Weights of a small contrastive image-text model.
Training: soap at rate 0.0022, batches of 512.
Data: 203450 training examples, 21.9 epochs.
Rows from block 4 of the image encoder of a small contrastive image-text model, named by matrix and row number. Rows with one number belong to one neuron. Each number is 128 + 24 x the weight over its row's rms, rounded and kept within 0 to 255. All counts start at 0. Numbers have three digits each.
After each neuron's rows are labels from the 100 images, of 14848, where the neuron reaches its highest value: "patch colour" is the nearest of a few named colours to the mean colour under the peak. Only what is clearly more common there than usual is listed. The data: regions of photos with short descriptions (Visual Genome).
# fc1: MLP up (encoder.blocks.4.mlp.fc1.weight, 1536x256), inputs 0-31
# fc2: MLP down (encoder.blocks.4.mlp.fc2.weight, 256x1536, transposed), outputs 0-31

fc1.742:130112158114134124164120140069104108163117120114148108108154120114163114151094160120164098139126
fc2.742:131118127104126120094162093145137151122140116127089089145124132152123143116109123098131145148119
patch colour: grey

fc1.138:147098162126110185150116131176091127108129109120135116160125152147135141133126115158131097100125
fc2.138:116091160132115150125133107142133133128139118143163140100142105092164122162167149121132137136107
patch colour: white; pink

fc1.99:176073147157145173108154098154169110140116130126149112131164141128087168146131129150130150150119
fc2.99:145129152082098110115117125160078140094104130155101148095106124106116122093127086057108134139158
patch colour: black

fc1.740:108123140099113119075090094135084129158144108115132159172157126100119104144158166116126106155109
fc2.740:165145078101089116095148131130126098155105126119117111152134130112100166164131150126162113143147
patch colour: grey

fc1.107:123109127134135125120185148152173093156081140079140141141145120132115156136108145142086094115085
fc2.107:091154146155129176140119113105134098139148084139123119129137117110153134136092083168118117128176
patch colour: pink

fc1.473:107094121129138135132113073111148129120125083149151088144120164123105112118153140178121133143200
fc2.473:118102170129119133102140159108107120143147085112094167136140140115087109122122099093102105170107
patch colour: pink

fc1.340:148121142158159130115106125137117101123095138110108144167103126115098102177125130157104100095091
fc2.340:142076141114090103140150114043147081148111158155074138112130091146105114131141152160126148096133
patch colour: white

fc1.300:129175129106099148173120122128109146119154124161149125122152131087099114128112155163097126118112
fc2.300:133111157140136140089150110123124134108173087166151124089143121134124087129174135143124093166097
patch colour: white

fc1.229:090132122119134104110151108137100130096150133147136093095150124162129115133165131131167103142125
fc2.229:093117143104134164152067131121124100115107133178136162122124154119156125104162131136105145073135
patch colour: pink

fc1.64:117144109160170118108136126133118132127130127127119111110151157121142170105089115151113143115110
fc2.64:111111133087105141111141121123105158108146092146105091124119154169203097126135129073106075157113
patch colour: brown

fc1.562:061128117131129138143101120122126107156135136110124134165136160117140116134136142100114119124094
fc2.562:119155179105155144100134126154132111128084089110114120133129159104150131138155122119151121120161
patch colour: black

fc1.398:164131196100117154130136168078150144113149132140136143122162110163094135107139127115076089168162
fc2.398:096104101163176147128165129129138153144137108103142104122143107144227107180131134132131100098110
patch colour: pink

fc1.318:098144190170142127122123126160098109142146199104129119131132129121137147154109140139120079154101
fc2.318:162155130129162086122125078124106083154105190151135132096132142160126153125129139126095180140104
patch colour: white

fc1.296:106094100141119164081092158119117096111129124140133125109122126121112119205119102134126147187152
fc2.296:120101141092169139144097138136109156150102134143103149149094118159132098144151141127119110121166
patch colour: grey

fc1.345:102134119168132141133138142119149134154082102124117147125075120117111188119140121163139103144108
fc2.345:124160140147180126115056124118111103115125131158159100133125133131107160135156158151104154126152
patch colour: black

fc1.512:131102166103105151122117143136172096177085118144122139161140110196096086128113126157115071139143
fc2.512:120136170145147130125160116097151163096138107114156116098105122089140127143129105090102145104126
patch colour: grey

fc1.186:152121096126122111125152148138090112139169148134102148210138139168143145136134145126128114114111
fc2.186:157123098158144163125133176156107180118130099136136134108168140134142116113129151100124157144131
patch colour: grey

fc1.172:170118155056113122144117108155085104167131133118149124101144099121125088161126152110111125159108
fc2.172:103150124126142164090113130126160162118112142180147200174139114110081119112122147135132153142153
patch colour: white

fc1.261:090128134111110106071158143081153122116133128091118088128151079153096111121140141152151116144114
fc2.261:120137089119129102116160120117166138129106169108137153119067144139139169183111121116085114085137
patch colour: brown

fc1.157:109102153152150133116163142159166111155109121147109125071117122103095156094120115155128133119114
fc2.157:174137141130142096159106115159105129091141156095145130079109159102138152130099085129117096135164
patch colour: pink

fc1.691:102143100104136141139158140145081137165149105142108123169120119135119155146103163152121111159143
fc2.691:132166133175133121145086165163184146098130118108149117099144146141093117119156145162109107115130
patch colour: pink

fc1.709:148164133156133111106152124155089171136126085141102103128103084116132170127149132135113157102154
fc2.709:152099107114108135134123131123111100122089137182121141102131094131144160176106100109117143117145
patch colour: grey

fc1.205:134079121141155112167137146177117157137077113133102119162143112149113115152117122171114165133132
fc2.205:110151141093136177131161118133162156117126112130101092097123139134136085121111104143135119129139
patch colour: pink; white

fc1.130:093125109102122103126103146194126105176142141139108134126128105122177157158097102095171122121130
fc2.130:131161145126158126119145110118069143136133137099082157143131149081112118086152153133160107128092
patch colour: brown

fc1.71:116102148129093077112168108113157125122138132145104159140129106066165145162144110126138143103065
fc2.71:166158101152134108164167166143135089095140081148151122125113120136115152135135142117101111133157
patch colour: black

fc1.750:102138108128121105131108100121129179164150138110167105122143126148129126157104158139090127139140
fc2.750:144154159137099121176148157118124138131134116114102124097143148124160153105163137098112171088116
patch colour: grey

fc1.603:149131049133162127120083134135141084117121096106132121131143112117139128112140162139105096126137
fc2.603:117168133091109174086142140087179125144107135139168099125156141134119094130114100075100127144108
patch colour: brown

fc1.626:171132101121156192112142139124139078071124127121092103133119075120113134148150153141137133140145
fc2.626:101114121149133117135170108083151133126102147180125146075159166144103140140155148148138113111177
patch colour: orange

fc1.221:100147106101120122082148161127170125124098142141090151146127133142106152132131182128130166074124
fc2.221:101144173115108129124112124115137165107110104106120145125124135163122118085108154174139095129152
patch colour: brown

fc1.167:130117124120155093172122154131120133129120094154124123112172140155163097167133117132136115132087
fc2.167:070139118131147102097119138159131140159137156145074123122130155136085092117122117149107103106110
patch colour: pink

fc1.584:164102116144126149106107157172127148111147102144122124131115151173133146082093117122151149135124
fc2.584:108068106095125087105109141154124170121166127113126143061135140113164152156118126134138114093139
patch colour: grey; pink

fc1.116:102135150129150110133106126152087136189107117168143093110107133128090163078149165149163141095120
fc2.116:163100114102147097156129143121102156130164161095141173100107149103164156157136095129129121109141
patch colour: pink

fc1.654:104129108117149095112129128124113142141108172165163139135118126111128170108104129127074126119144
fc2.654:188159080122115159127104132159151141128154142102079160122094132131164083126101094149131146089128
patch colour: black

fc1.48:141146151140138070146157145096117144172127092097117132105128139161153125166101132137150084152166
fc2.48:089161098097117147133153085114094105116133104145086101145114138120130139110099078097123095126144
patch colour: grey

fc1.399:143159126123138138148177148127149108164156138124080118166128158147113156109101106140169126142061
fc2.399:155122123149113145130137108172158107104134110120125151100111123130145112142131144147103138167136
patch colour: white; pink

fc1.154:107130122176203076124138175159125142144098165110155148145150180130098145094174116164104127180162
fc2.154:127107150094124170149122110114162141126116167164076152134107087104093127121090110113115131142113
patch colour: grey

fc1.34:158106129126123129129163103131133131142088086111130109105103099139142140126136111174152161166130
fc2.34:097081124106138097106097142109091148146109142139121116080144170127137136122158145139144122198131
patch colour: pink

fc1.551:156129107167152118159107121146137154114156087136116117152131151140162174083106127110140126133096
fc2.551:137109108161098109098143085086133143116086128116133126125091163090147136117097158142150133108169
patch colour: grey

fc1.200:107155106157144119141120132129090110128147180127114117133133149079154129129119132128088069071152
fc2.200:165162151101106099170161061114142087137162062132129173163111111134117137128162126127169138156108
patch colour: black

fc1.337:148099170134097115169111122103114112162109136085113120138108122113105122150149149132154115117174
fc2.337:111100162107136127095112134133184144131117111111118098140089124152136106104113154136141144142098
patch colour: grey

fc1.692:161125150119167156117085152121099134135141124115082115096144177132160101102117142156128095125097
fc2.692:076134155133097110129142140160122141108157088144139161162128130073123133151135162130111126139128
patch colour: pink

fc1.633:118103115159105127104062153119130115114121067132143126124144131130106139120121130119119159153143
fc2.633:132141132098098123112106106123150111117114187136134097123096112147156103149115081130118180120108
patch colour: brown

fc1.274:143109133090139111158089150141163067118160150167101135097150137116114113136126113115101144077144
fc2.274:141139137189140119126136144118142170157135140127154125138133138156093172166114092125137110140117
patch colour: white

fc1.263:150126151107134116135109171116132182143133119150132139109150148133122104114114150172088137150136
fc2.263:107115158103134143157103065157140160154160172108159115124124077098135130122135138093108091137104
patch colour: white

fc1.705:134082111099131117148146099124128108145118137135132117171133114115147169117128112110141109144110
fc2.705:132136145098136123138079147164142150150146135114154108116109154143146226162143172156108106126161
patch colour: black

fc1.376:150135110113111136168149115125116135120111149118117109153145108108119136135145149118081148121141
fc2.376:127145147124164126122164101104122074161155106122167109078108143130133135174151118148144132106094
patch colour: pink

fc1.738:139100094111127103097135135122133096146168151117129144107111179113109138157115092159181126163128
fc2.738:064150136119116123164090086158111109141155117140135094141120107147155103130105086138100114157116
patch colour: pink

fc1.41:133116117131151128126107181117167094120114169137117102167111120133134084082124105126105116132137
fc2.41:100147114110134098127151081153162119149139148119098156098110121120145165146157117100142155144132
patch colour: orange

fc1.575:127108135105107104185143119127140118121062115134139145135158108103122077121135166160164096153134
fc2.575:091089101122131184103123150106145137113186128153133128126146134131125103101174136086131098161093
patch colour: pink

fc1.251:100171144126116163161135136157100143118123072152160115116110147141131130103117133169108115097083
fc2.251:140105155116149123099135090113130130140140148127142131129122137126134111132102158088127128128123
patch colour: white; pink

fc1.400:117131107154137126092139115096148152135112120154188139126092123164121120149133142167117100128148
fc2.400:140106137113103131144119192125122143147134106124167124122139155134145169127124080162114137111120
patch colour: grey