Weights of a small contrastive image-text model.
Model: encoder norm layernorm, encoder activation gelu, text encoder norm layernorm, text encoder activation quick_gelu.
Rows from block 5 of the image encoder of a small contrastive image-text model, named by matrix and row number. Rows with one number belong to one neuron. Each number is 500 + 40 x the weight over its row's rms, rounded and kept within 0 to 999. All counts start at 0. Numbers have three digits each. After the name is the row's rms in percent of the matrix's.
After each neuron's rows are labels from the 100 images, of 14848, where the neuron reaches its highest value: "peak at" is the part of the image that holds the peak; "top examples" is what is common among them. Only what is clearly more common there than usual is listed. The data: regions of photos with short descriptions (Visual Genome). In brackets: how many of the 100.
# fc1: MLP up (encoder.blocks.5.mlp.fc1.weight, 1536x256), inputs 0-63
# fc2: MLP down (encoder.blocks.5.mlp.fc2.weight, 256x1536, transposed), outputs 0-63

fc1.549 098:469489555448461472451480523454491393544497513473446524498448534491596537541453530428456479533460503496468497489496507439506498512493450504541497543460477516509440446464541470458552490385533488
fc2.549 104:545549445486510475490499452550406539529581555485469466496518476460500544516490470463488433496548416478500528516487579522578507592486520479541496500476500537492527484457541435480524443393535543
peak at: bottom centre (41)
top examples: text has "man" (27)

fc1.85 103:489443443482442537478498481477465525524495531497538393438456449436499477457504479545468514531526521604468476534444468458520528477497523500525542482483498475496476424559488509438431440504558513
fc2.85 109:465458434574488499495513448507508591492436480460490543559544515476509488538470483484480467467573488495513485565456517626501477417500597495536522488530539508490457450486571527492559516472536530
peak at: top right (34)
top examples: text has "man" (29)

fc1.215 103:508502424482428453546466497544502556475463516561465507504529456470518564450467503483518486431484491529513481513566468539509448426548568572531554468438545462565507494465515534470513522516502484
fc2.215 092:482490418553468493506520474502451487518542589575413504591505525469469511553444453502503514553457503504518439538420489531450557471498454414456476486565499510426472477535517504527468461435455567
peak at: bottom centre (41)
top examples: text has "man" (30)

fc1.689 098:566492511432479552569548570464507539494512512428525459499516526536412444496541563469436497527500450474471450540478524445483468481512509499534516466457500435481449553470502468437415484475519484
fc2.689 097:487462491554585473440515443480528444516506534439564504488593482430505513496489477520480475431533545446460464514491490548452488493464544565508499466522466565488508455449507540499545525476508554
peak at: bottom left (33)
top examples: text has "man" (26)

fc1.68 106:480526534495516605499418467498507489490483479571482472503479559529532513536535523470499451507544511480458543437482423480527491540548512457525480472535501524575453484464452454439450511522483488
fc2.68 096:461488571445504552530576519513513506535524514436520536462493481436525583493458536469506551474543455486499529510502545532539502497452463503538545541519503507539557503468573499479461502465466471
peak at: bottom left (33)
top examples: text has "man" (25)

fc1.560 096:507554537500537451523463475456448450520552541516495519555552428573463580541495498502569555479475445458446482544477490448486512500484458445506517572525479550541518509512463508516463484474492538
fc2.560 105:531505490545523498557435536514507425550535582487593423491510489489564513476531469534466473455526479454501439514505553471523478556501573526515533491542494510503553536463462446539506526525468437
peak at: top centre (25)
top examples: text has "man" (25)

fc1.686 092:441540546512494522477384547462486483444449550379489462470569468526539473456483429476473546435479507460515529433565554452512404542447480479455413479526476477558561529524531449469512496481559484
fc2.686 088:467433458484484470496491484496530490565596531427603520539452527493567465410419531464484552571526517513521513485477540437448539520487484512514573512502511493506538538463506527589551444466464472
peak at: top centre (37)
top examples: text has "man" (27)

fc1.389 108:451439519488473475467493466457506486498485542478504460505430482439515502546411535479600488503469482493502468510511455446522464535521508504458468393467526492528488486559522491497564453503506490
fc2.389 108:385536502513505522511490485481509517530529589440503491525526506527549483457463490531574511478501524530491435522531491533545461471525446514547513515516553459471565516428478528567479512455487529
peak at: top centre (41)
top examples: text has "man" (35)

fc1.345 095:488516530468577511511443492555552434503526559469468489482502408517453451441491501419487484480486492529424471549426443516463496468503519551466516457527466438499509452469497553458498518453456485
fc2.345 091:522561441463504473454555539523476456540519421462480483524560507532505494505492516485510455492546523521529523548585531486477490533493541491527443496514510553480508541483481477513518463467529484
peak at: top right (33)
top examples: text has "man" (27)

fc1.227 094:444451534466459501474568544567503489573488476481438574473502465535565537520446582457476536459451481486465518514480456455527456515548509495507476480519523453494472474464470489438497503476528497
fc2.227 090:541532525477544496537465490497459464462576495520513420457490525451467507428503478522486394576528398436532481504443533521583536535546504547560528510519466480516549480422553521444533478426473554
peak at: bottom centre (25)
top examples: text has "man" (28)

fc1.518 100:471574479475489515504475478508486575498496477541530511544550493424463532513481458437508508471426506596483532398519501507519476519498435515549506553494505450548474526559516482455499506528445484
fc2.518 117:516515464545507517421480519570542465510568508474519477520481541500469491483476501505551501487538511437433502493463499441499506466544519525529431525475534562491500473481431469486545498524477513
peak at: bottom centre (30)
top examples: text has "man" (31)

fc1.746 098:499449467483545495511506468529508628505474541527529439534507505472567518464498520483471475510493495579496509457407558443531482507552418508517539460499485470482472500481519470461506530460539526
fc2.746 101:555480503546554501464473485549503556474554532417545516516466492499400500505441457522509465480486481499466412485541440476459542456563478477510489473526418477455495486596536492532569481504515524
peak at: bottom centre (37)
top examples: text has "man" (26)

fc1.600 097:425430469422560417508502493569461435553517471465525546492467438515433531457539523467445521465484480506509538541513589501540486544449456476532536473517493539546537461555556478466407504438425443
fc2.600 095:595481517503434559538458467439496423499476550509478510550479475494490539504450540488458434512486416480466479509462521486524564521482571468540505513464525397458526549505467462511566478504524488
peak at: bottom centre (46)
top examples: text has "man" (29)

fc1.723 103:496574464405583508519423436460492491535477515499487534448447448468484473447452513475509494583468536502523496551516436488490555480462517429568456456457442439481499452423469538457552483552541560
fc2.723 100:524500406539514476469487522580585478502450536481525513496531516514462479552464455482525480460552504524534436504519523548464499540510543501460467515465527547516473474535481518515513519481420560
peak at: top left (41); top right (38)
top examples: text has "man" (26)

fc1.551 100:527525493494435467490514492522461513576588526479500521457515517579543466460503417515525485546552470598490511433547469465446435473550529495562474471419493458465476465501555512494564507468506444
fc2.551 103:562412472522512471523489495472500496522494484484608445505501534500530525413553493564546486492533451473509512529485550589503461530512472461441581575520471541480525509488450547480421515484556555
peak at: bottom centre (29)
top examples: text has "man" (28)

fc1.354 097:506477430457503475532419496483468534476485497507470463488483504504497493471568436427489471457518471590472488557500556534512477524464487549575486473444480441490521546503493476501526496528443443
fc2.354 100:487474554439506592439438418534457454534498494591441412515501462524478509488447533506421502493471487506422542531508560463533480497541591451509497514517527542520511504542449413446487561521521555
peak at: bottom centre (60)
top examples: text has "man" (30)

fc1.590 095:407497520468530446481461511464504465497488497473461523486493489500472428477506546505428547524516494465532435464536530482557476507468470425489518483539506501488491400478511477530449486517482549
fc2.590 101:593505565554434551500492486488491489562455511468517526607462511450502545514518536433551502495430466486496513489472516508436499443401501417545497484417497485521532566500483528506569497471507424
peak at: bottom centre (47)
top examples: text has "man" (29)

fc1.27 098:482477515483481542508502483544487457513452448491515458526476487519521507507483557478542526423446564415521531469540543463523524458542485567507510542490456545517555483450486541488521479576471522
fc2.27 097:418476476537506546490462551503498515486547461493622522446475489516450467536487461514450535521526473504529450531487516540576507545477549513426506493493452474447522549512464487479493557456533486
peak at: centre (34)
top examples: text has "man" (25)

fc1.481 103:531489518558485515505441482454523458502444486497532475533507492556506542594554537521513555485533500570510563467519489467479465522502469451510497449527553466544465560508491489470513504517490508
fc2.481 104:523529532522446568583498525460537458504510447560488480390460534532516478446466493489483463443457439526513532491566473519515539547511514501526555464551556452467474497564555518509556516458503426
peak at: top right (40); top left (38)
top examples: text has "man" (25)

fc1.48 096:528491511432495468510559511486504560521557549451523489422465491492469482429554499468539496483462505514438503529467465459431481422472477549463481520465494541523438512502532534492548541538572453
fc2.48 099:498552478438504459456449436516416408497545532520486498514500471424482521433465496493489465425551483468487481511557422571534550547475550509483562587531520517492541512526464545523453487510535488
peak at: bottom right (32)
top examples: text has "man" (48)

fc1.470 095:464535464464551486477440504453464567485457481553496562475558474473475422476551489481593449486522560535475576549549416470507562484523512471513477438552458547518503516513540488486514500496468475
fc2.470 100:588465517439466480447480436494507509549482465441480510623509452562459512538436515482538486504575526481526471562523571461440425537497584452552425565454479538514517433458449466515512515497518546
peak at: top right (40)
top examples: text has "man" (45)

fc1.716 102:538486509487461473502510462529512535493490455484469443486414415500517478567458507466514488501496473489523504529573501532460549518481485511491585520504533488437437531539577535431529436538432512
fc2.716 100:415487456515454517548579501449449500473537483478527521537550478508465575492522507505503458517475496595516542545437446475508469529557470503456431491536472576515520480511529482560526479447537546
peak at: bottom centre (28)
top examples: text has "man" (27)

fc1.700 089:482527551529527491458416506511495516474459571429536519474536464526454444473519459496542561443479484472446527529576555515521486490467502466510481500516484480516515528528522401481527444460497526
fc2.700 086:461486424477494489509500515510542495551546535355615483507481478473570522487414488518481502538565525517527478491501572459520602544517508585501520475498499496478568555504524532556571416477495504
peak at: top centre (50)
top examples: text has "man" (30); text has "shirt" (28)