config.toml
image_size = 64
encoder_width = 256
lr_schedule = "wsd_sqrt"
Rows from block 5 of the image encoder of a small contrastive image-text model, named by matrix and row number. Rows with one number belong to one neuron. Each number is 500 + 40 x the weight over its row's rms, rounded and kept within 0 to 999. All counts start at 0. Numbers have three digits each.
Before each neuron's rows are labels from the 100 images, of 14848, where the neuron reaches its highest value: "top examples" is what is common among them. Only what is clearly more common there than usual is listed. The data: regions of photos with short descriptions (Visual Genome).
# fc1: MLP up (encoder.blocks.5.mlp.fc1.weight, 1536x256), inputs 0-63
# fc2: MLP down (encoder.blocks.5.mlp.fc2.weight, 256x1536, transposed), outputs 0-63

top examples: text has "plate"
fc1.100:464502552546431490547490531456464480552547448582535478511476498437507502496522561501439568494490534527480437480494572515482497561504461498460495465523492490522456497465473482550417451454483488
fc2.100:520559452527401486444527433515477529463484447427460502550623487435453524576497472519501375490531589478558449500513420519428481505508535547534456558547541530467509531473445437544473529464489498

top examples: text has "laptop"
fc1.137:459577497528508536445489429513561530484442546486484531532533500457501495525532532508438531489523464487526497447575519512508453505589514429446508524522508505460459509527461549515504516551477534
fc2.137:609485557479443531495454465508441505471527488476547512516508533435534524478507478589563479512472461498527562522503422458553527410460515512561559512478521559498452553554423416467483516556525529

top examples: text has "motorcycle"
fc1.242:469488501523495424457465525437471503504492524476512457449468477425563492427519481563506494524518524529489533475461530378514428454554506475421466527416509504454496602520559532515464532484452519
fc2.242:572488511503483484402434507499495485514470521565545468509457506528499570455498519497473495468512490544442565558485538620436498491569464562442497567419502591522529560479515506466501492494552581

top examples: text has "man"
fc1.97:475594537471596446504444492515513462466466470429476507458525486532470472507456509490533552397492564463509525484650563485522494527572461475468492439521525500538542494470526443493490461505538450
fc2.97:454457477413471452501500540464524448488544559465567526544465532464514498457516500516503480488561472461530521469412530516417543576456535500528548485472486482499567438483460511547493509459512462

top examples: text has "tree"
fc1.455:412486521583492542485454516540542521602464468567538574553483463478460511423500466469440523559458582508522557528517459517452448500518465449476466584557548489532421546485522521527565606482553546
fc2.455:448508446495500516484438476492453415449526560476494518502463494479550535538477513495534454451462560483466520474553514490509540464459490480414551513523498450541533519468431509546484467536507569

top examples: text has "train"
fc1.571:523492517548499437488466519480519513526491540473451574524532505500533524422504479535495431439484481525460542442508495494457417486531458561481482421454494468426494524550551489492464510580538524
fc2.571:479486500500501491451443487523487519471489513547428513426555467507511583449487486468522520524470496525544521538423518576565549478540495525526484511523532535550522529531464450575444516497541511

top examples: text has "green"; text has "trees"; text has "tree"
fc1.666:497481549479477470532515529499482480582462487495516446478474490475508549515458440486497545523531546450516553503495530470505520427498557484482456575547570447419458500543488467483529488414502557
fc2.666:562473546550470535474553568563513475513457588539501531516507508472465459464448543488492543488490525534471485439496482479505466494435557517473505464453480491492469406457524545496567468571535513

top examples: text has "shirt"; text has "wearing"
fc1.733:542470539474506447480477556460521509530533528506460543499557560558462510464500549462571501514489449490492511489555464446540510489458501460485537533399519498465483497497481577404469538551442500
fc2.733:473496569478480535527480488487519500501524543453462492508412530525576489455501453548440563415508432532555445528538521501500523500515514472522589537451545464512518540564470481494520550551448440

top examples: text has "bus"
fc1.32:517515496444474471462518521449561523480472531448426484536491484509563480457513494578507511516485530422493554524563508538510514564537494505471484498469526454473533515494591511489547521445525525
fc2.32:509482508485488485500510473517527497471488449488465505440542483573425589486503495464466496529495486511540524566420583550511529485457467558533454543460484492567458536531524466514484537489515471

top examples: text has "tennis"
fc1.751:456500491459593453536463460510578501536561479467501500477532504463552535513543493457472506491498517494487486552546507481570507490486510392486503466505499494500431530479531541437473580531502522
fc2.751:511510546453527518533486516512507464457530532550547551545467513511578577487520481475600450543380522513519428554542516469561502488533570416435469513543553481544528485495443533463495507431498532

top examples: text has "plate"
fc1.350:429505579531470503533460497531427503553531450554548493565500486442523550438533537500411555488487519502426468521510537513483506496520478510462478456531493449496423554448501514547488493504524501
fc2.350:519540445542433524450530457474526503422464459406434465544586496458466507593492438513521429481492590472599458473486408540452457494535509620526490570486508527523540535440458462516493508516461489

top examples: text has "clock"
fc1.509:534489552491517499560493539567433558478464429505568537438479455576533513475508524485437513530428492524476488500476510491523484601560470524587459475523491477539516520487549528540453456535451497
fc2.509:531489441534474490525542470534523418468491477504504489447565522499544508440493579507484457476494540451586498505498506490415478487546593551535466418523493494519494534498461461573478526449455462

top examples: text has "clock"
fc1.674:516460467504538509576518508484552471499505507501534493460498552487440408505478564486401512489491447584493474563559466473573520564460483475533516447494517497460498539524573471468486511480491497
fc2.674:496567534536563485495508466531515489527557557513503451470558552422540494503525523499533510515486573431446468452535496469550521511502558501511505528558473419502470475498471522553472509515448537

top examples: text has "elephant"
fc1.581:522487479470497486520479563552453448478481537517418566492509514463504406550533462487535465512520488519482534534507552517527463456477493393482469464509543467450489528457483478434505554520492513
fc2.581:528519516545460556523539503490503437466420431501574400497444403489498526482451498530550464482509563528487450442453503507457469508526542513523504497469447510517487568494520543579504517475427480

top examples: text has "snow"
fc1.41:464456436479515447530508595465535472531527488601514465509471510548431455512509393499504483458497517451541517461548431421507459504513531519556486526543501566553477620505542462449513558483491503
fc2.41:521515510509444586496517567552477490444464487443502568460564512541508503529435524538511451565519522411505592548544478483497598493525450487467490449452507483486529474494446485471480456550486494

top examples: text has "man"
fc1.488:526500545402511469489474513488507553523480533461420542484529538557448466494506523438528498407487465492459535465606504461551452478490576488395518559497457483540532510501460502398468552471456498
fc2.488:465465406466440463514504481513565424547554546482596495502453539555517477456427465533477559527530471548579466496475485429477608545518432543509560541472484470462518539453485537493578495471482485

top examples: text has "toilet"
fc1.587:501483514484548500415484547485497544569465549433598507465486498462513483519499541562484448493474450576516505553535500497502570548505523531488494523528508534578586541487482498536495489485466522
fc2.587:444439527538498521491430530475377495508548452524456544508479452519449462504499574484503572488465465495490502554530469471493461519511494474528433517438530462550524537575466473571530472482561480

top examples: text has "hair"
fc1.29:435444533468504532502465529438475467398474477524537503540526474507546582545536447449530542544386456463472490497509473501475462467437550490510577406458567432434483487494477489456402503503500513
fc2.29:482549478535436388482426544480496480489503493432464492503556523576525498520465457439503474480504468550539399513498543477434583499546547530547591516478547482496485478511491527497470520557497484

top examples: text has "sign"
fc1.421:535420446514577484550468493518498488547496443457469467559429393537570513506455467493521499427550482499405463480417504469507472484593528531423573447463453482494440553469483505536466505461572482
fc2.421:506536544496496463513514519559424545488492501562468518521462488489491500523513538474510467454499498538475483497468496466534475462434534475516514482563451510512502534492469498500519519545478547

top examples: text has "horse"
fc1.238:552498504517484498507482561473492488502419487515496540462466500498506513507538450452455451550458489529455560487544509511498462449478475508480571485511528440516521490465452480416488501491400526
fc2.238:541469409546472541570559523492535557496562489446555427470513485497542510487430541520602441499485503593536429454424516503515480528508453525503470519482474535521478527469458528541541522532556470

top examples: text has "bus"
fc1.313:456410470559463443470538527494488499513443489462474458457495509518481472529504495504472453456518549528548539540503501539418479562520469488474479553530475493470432545448481520529469470438598428
fc2.313:444536473455497572508476483474451487491457549535502426534564510490440604570436551420463522471493429514527555503546545506457430460518503475567501477448521492517570471524425456504545510440512511

top examples: text has "tennis"
fc1.499:519464480495584465530433518522559538467574546475533526531517485610538570529488541463497473491482555461523497516488533440545483553507511444437498464500524521447410474474574476448537541510479499
fc2.499:497470446486530462462488505521498452503483535442544557533413496494492538566482541497566474448469571529518471536533435452545535503488534486477529538572533540608487475523491490470558498472522548

top examples: text has "horse"
fc1.228:459473479516565465510422482420599568518443486507475466483497453486464447465565459499509484559482486508531474494473499492554482473566493502444476427534475418483488510533492510505389516497447590
fc2.228:576466434537407623498496473525487497474505456535531438482475485485497533500501520469538541406564560502518535522543486549439509466488547461528496555506505575522560539434521514506569521495508462

top examples: text has "man"
fc1.635:517506492468515462541545495447489500505534475426527533560455529499500523569486494545535461441441507545590435507483444552438539480453513504472479481530556441515477554485528499543531503483517472
fc2.635:538546523509474433546444492544556517465466484515510474482589503413512497530558547503499492500571449508534439462470493458548482507495514519526422516459502495466519507468500513469463532428445472

top examples: text has "clock"
fc1.427:533510477482589435518497571519553461513454468477524445529498496497405439485452527428470574484382489510443563497474451609481496560424488558472575480492491542535502570490541528503523458517441446
fc2.427:439417388478490445519466367535480547495612492517530498457566415544494505468455502464469474485488492488488491410525486462512562505543475506467497438541468480454500519491458526509525544452537490

top examples: text has "plate"
fc1.11:414524586533447494508458539531476467519498524526484474560485467472517491432511528478434571494477551523421435481506621478506492500475404502457499482610484477503455512463470511522533528479549439
fc2.11:493528474504429537511556381483553561455513480460510476516573500445505494563552516519555431506540566464580520489534462518435427549514601556449449514560532528536545474472382453538446465523442448

top examples: text has "bus"
fc1.142:532493492489518572495491542496457550509516481489498482519459517588548407546469526567538444533551450437446489515490469549511464563520472486485493451482472430439566543480487491474544526537516491
fc2.142:530586472517534479502512573507468450510532458540540477575453490531490517490516532478543474469457483542500565533488495501539559517485524465510412525500492475472523508485531504477505608499425504

top examples: text has "white"
fc1.503:444425461560535449521542514506490477491511535528544488492373515570556515518477519501453497483508485532458544399504477507553495567565479534449487468476469458473475503448519450504499545452566511
fc2.503:503526466500520444522492463515447543454527442515519488458464466537467444541513529559555528482453552551563587449522444501512518515490518522476498466535435488472575431546453552569489495456492546

top examples: text has "tree"
fc1.520:552527558520466426520435505496464504472527523612557484517520518507538571495513561524499531464467489524526512533508458491558507390494524473546519475530573511456516445550461536479533479502518517
fc2.520:450519493496500536479484460555552469587476545459516516502544491522436435510430481477527432498528489476466461435502550452520447473452537485468480488442522452492528386459481492539445507547495551

top examples: text has "white"
fc1.759:518516539526482469499472510457521511435542512477426463490461539497538523523496514506477486489547487506428475430500487501459532525503528458582531476495524479480503536417535478567540513518482497
fc2.759:471427477532525469524567498469486536500487451519480566410435450538482509526479490482353517442529566526528571502542457534540451548520502483505445529503464532471471573524465513459478438468497616

top examples: text has "white"
fc1.281:490489454480552473516509473463501516459548554489502536482472450490526508581506561461451575535466530513406473460469534583517490468471499465491492503528494434508478564447536417433544503586493469
fc2.281:553441449491502468471512498473529528489472491465516570440495532492513522490416484521494484487526544553513517504537455440477563483528512505557542537472476567528518464470448566424501458466517515

top examples: text has "building"
fc1.543:548548508489516535523524511581530515557472408493522505570498423422510510455514488501449435502494480622507528434523461499490515540454510563542521460519511491505454480541392489519425473564456514
fc2.543:614471453462458539537519484545438518488511456521514502466456553542508517445465557535490486495543586544543490482522499500464495543522529513507450440539593497566546472518417490504426440471535501

top examples: text has "sign"
fc1.466:474491451532568486559493480438493442559475534484438464556462431539568512523492507489459548561543448484394430482448500500550492494507534484533509428464471436502419519477505483482545555524510448
fc2.466:486573537471493478436499472493497538460486514483400474544546554487529468495556486525571541479544581513517451503452480454555466457506502526409439556534423505493497562459455506482482509465521544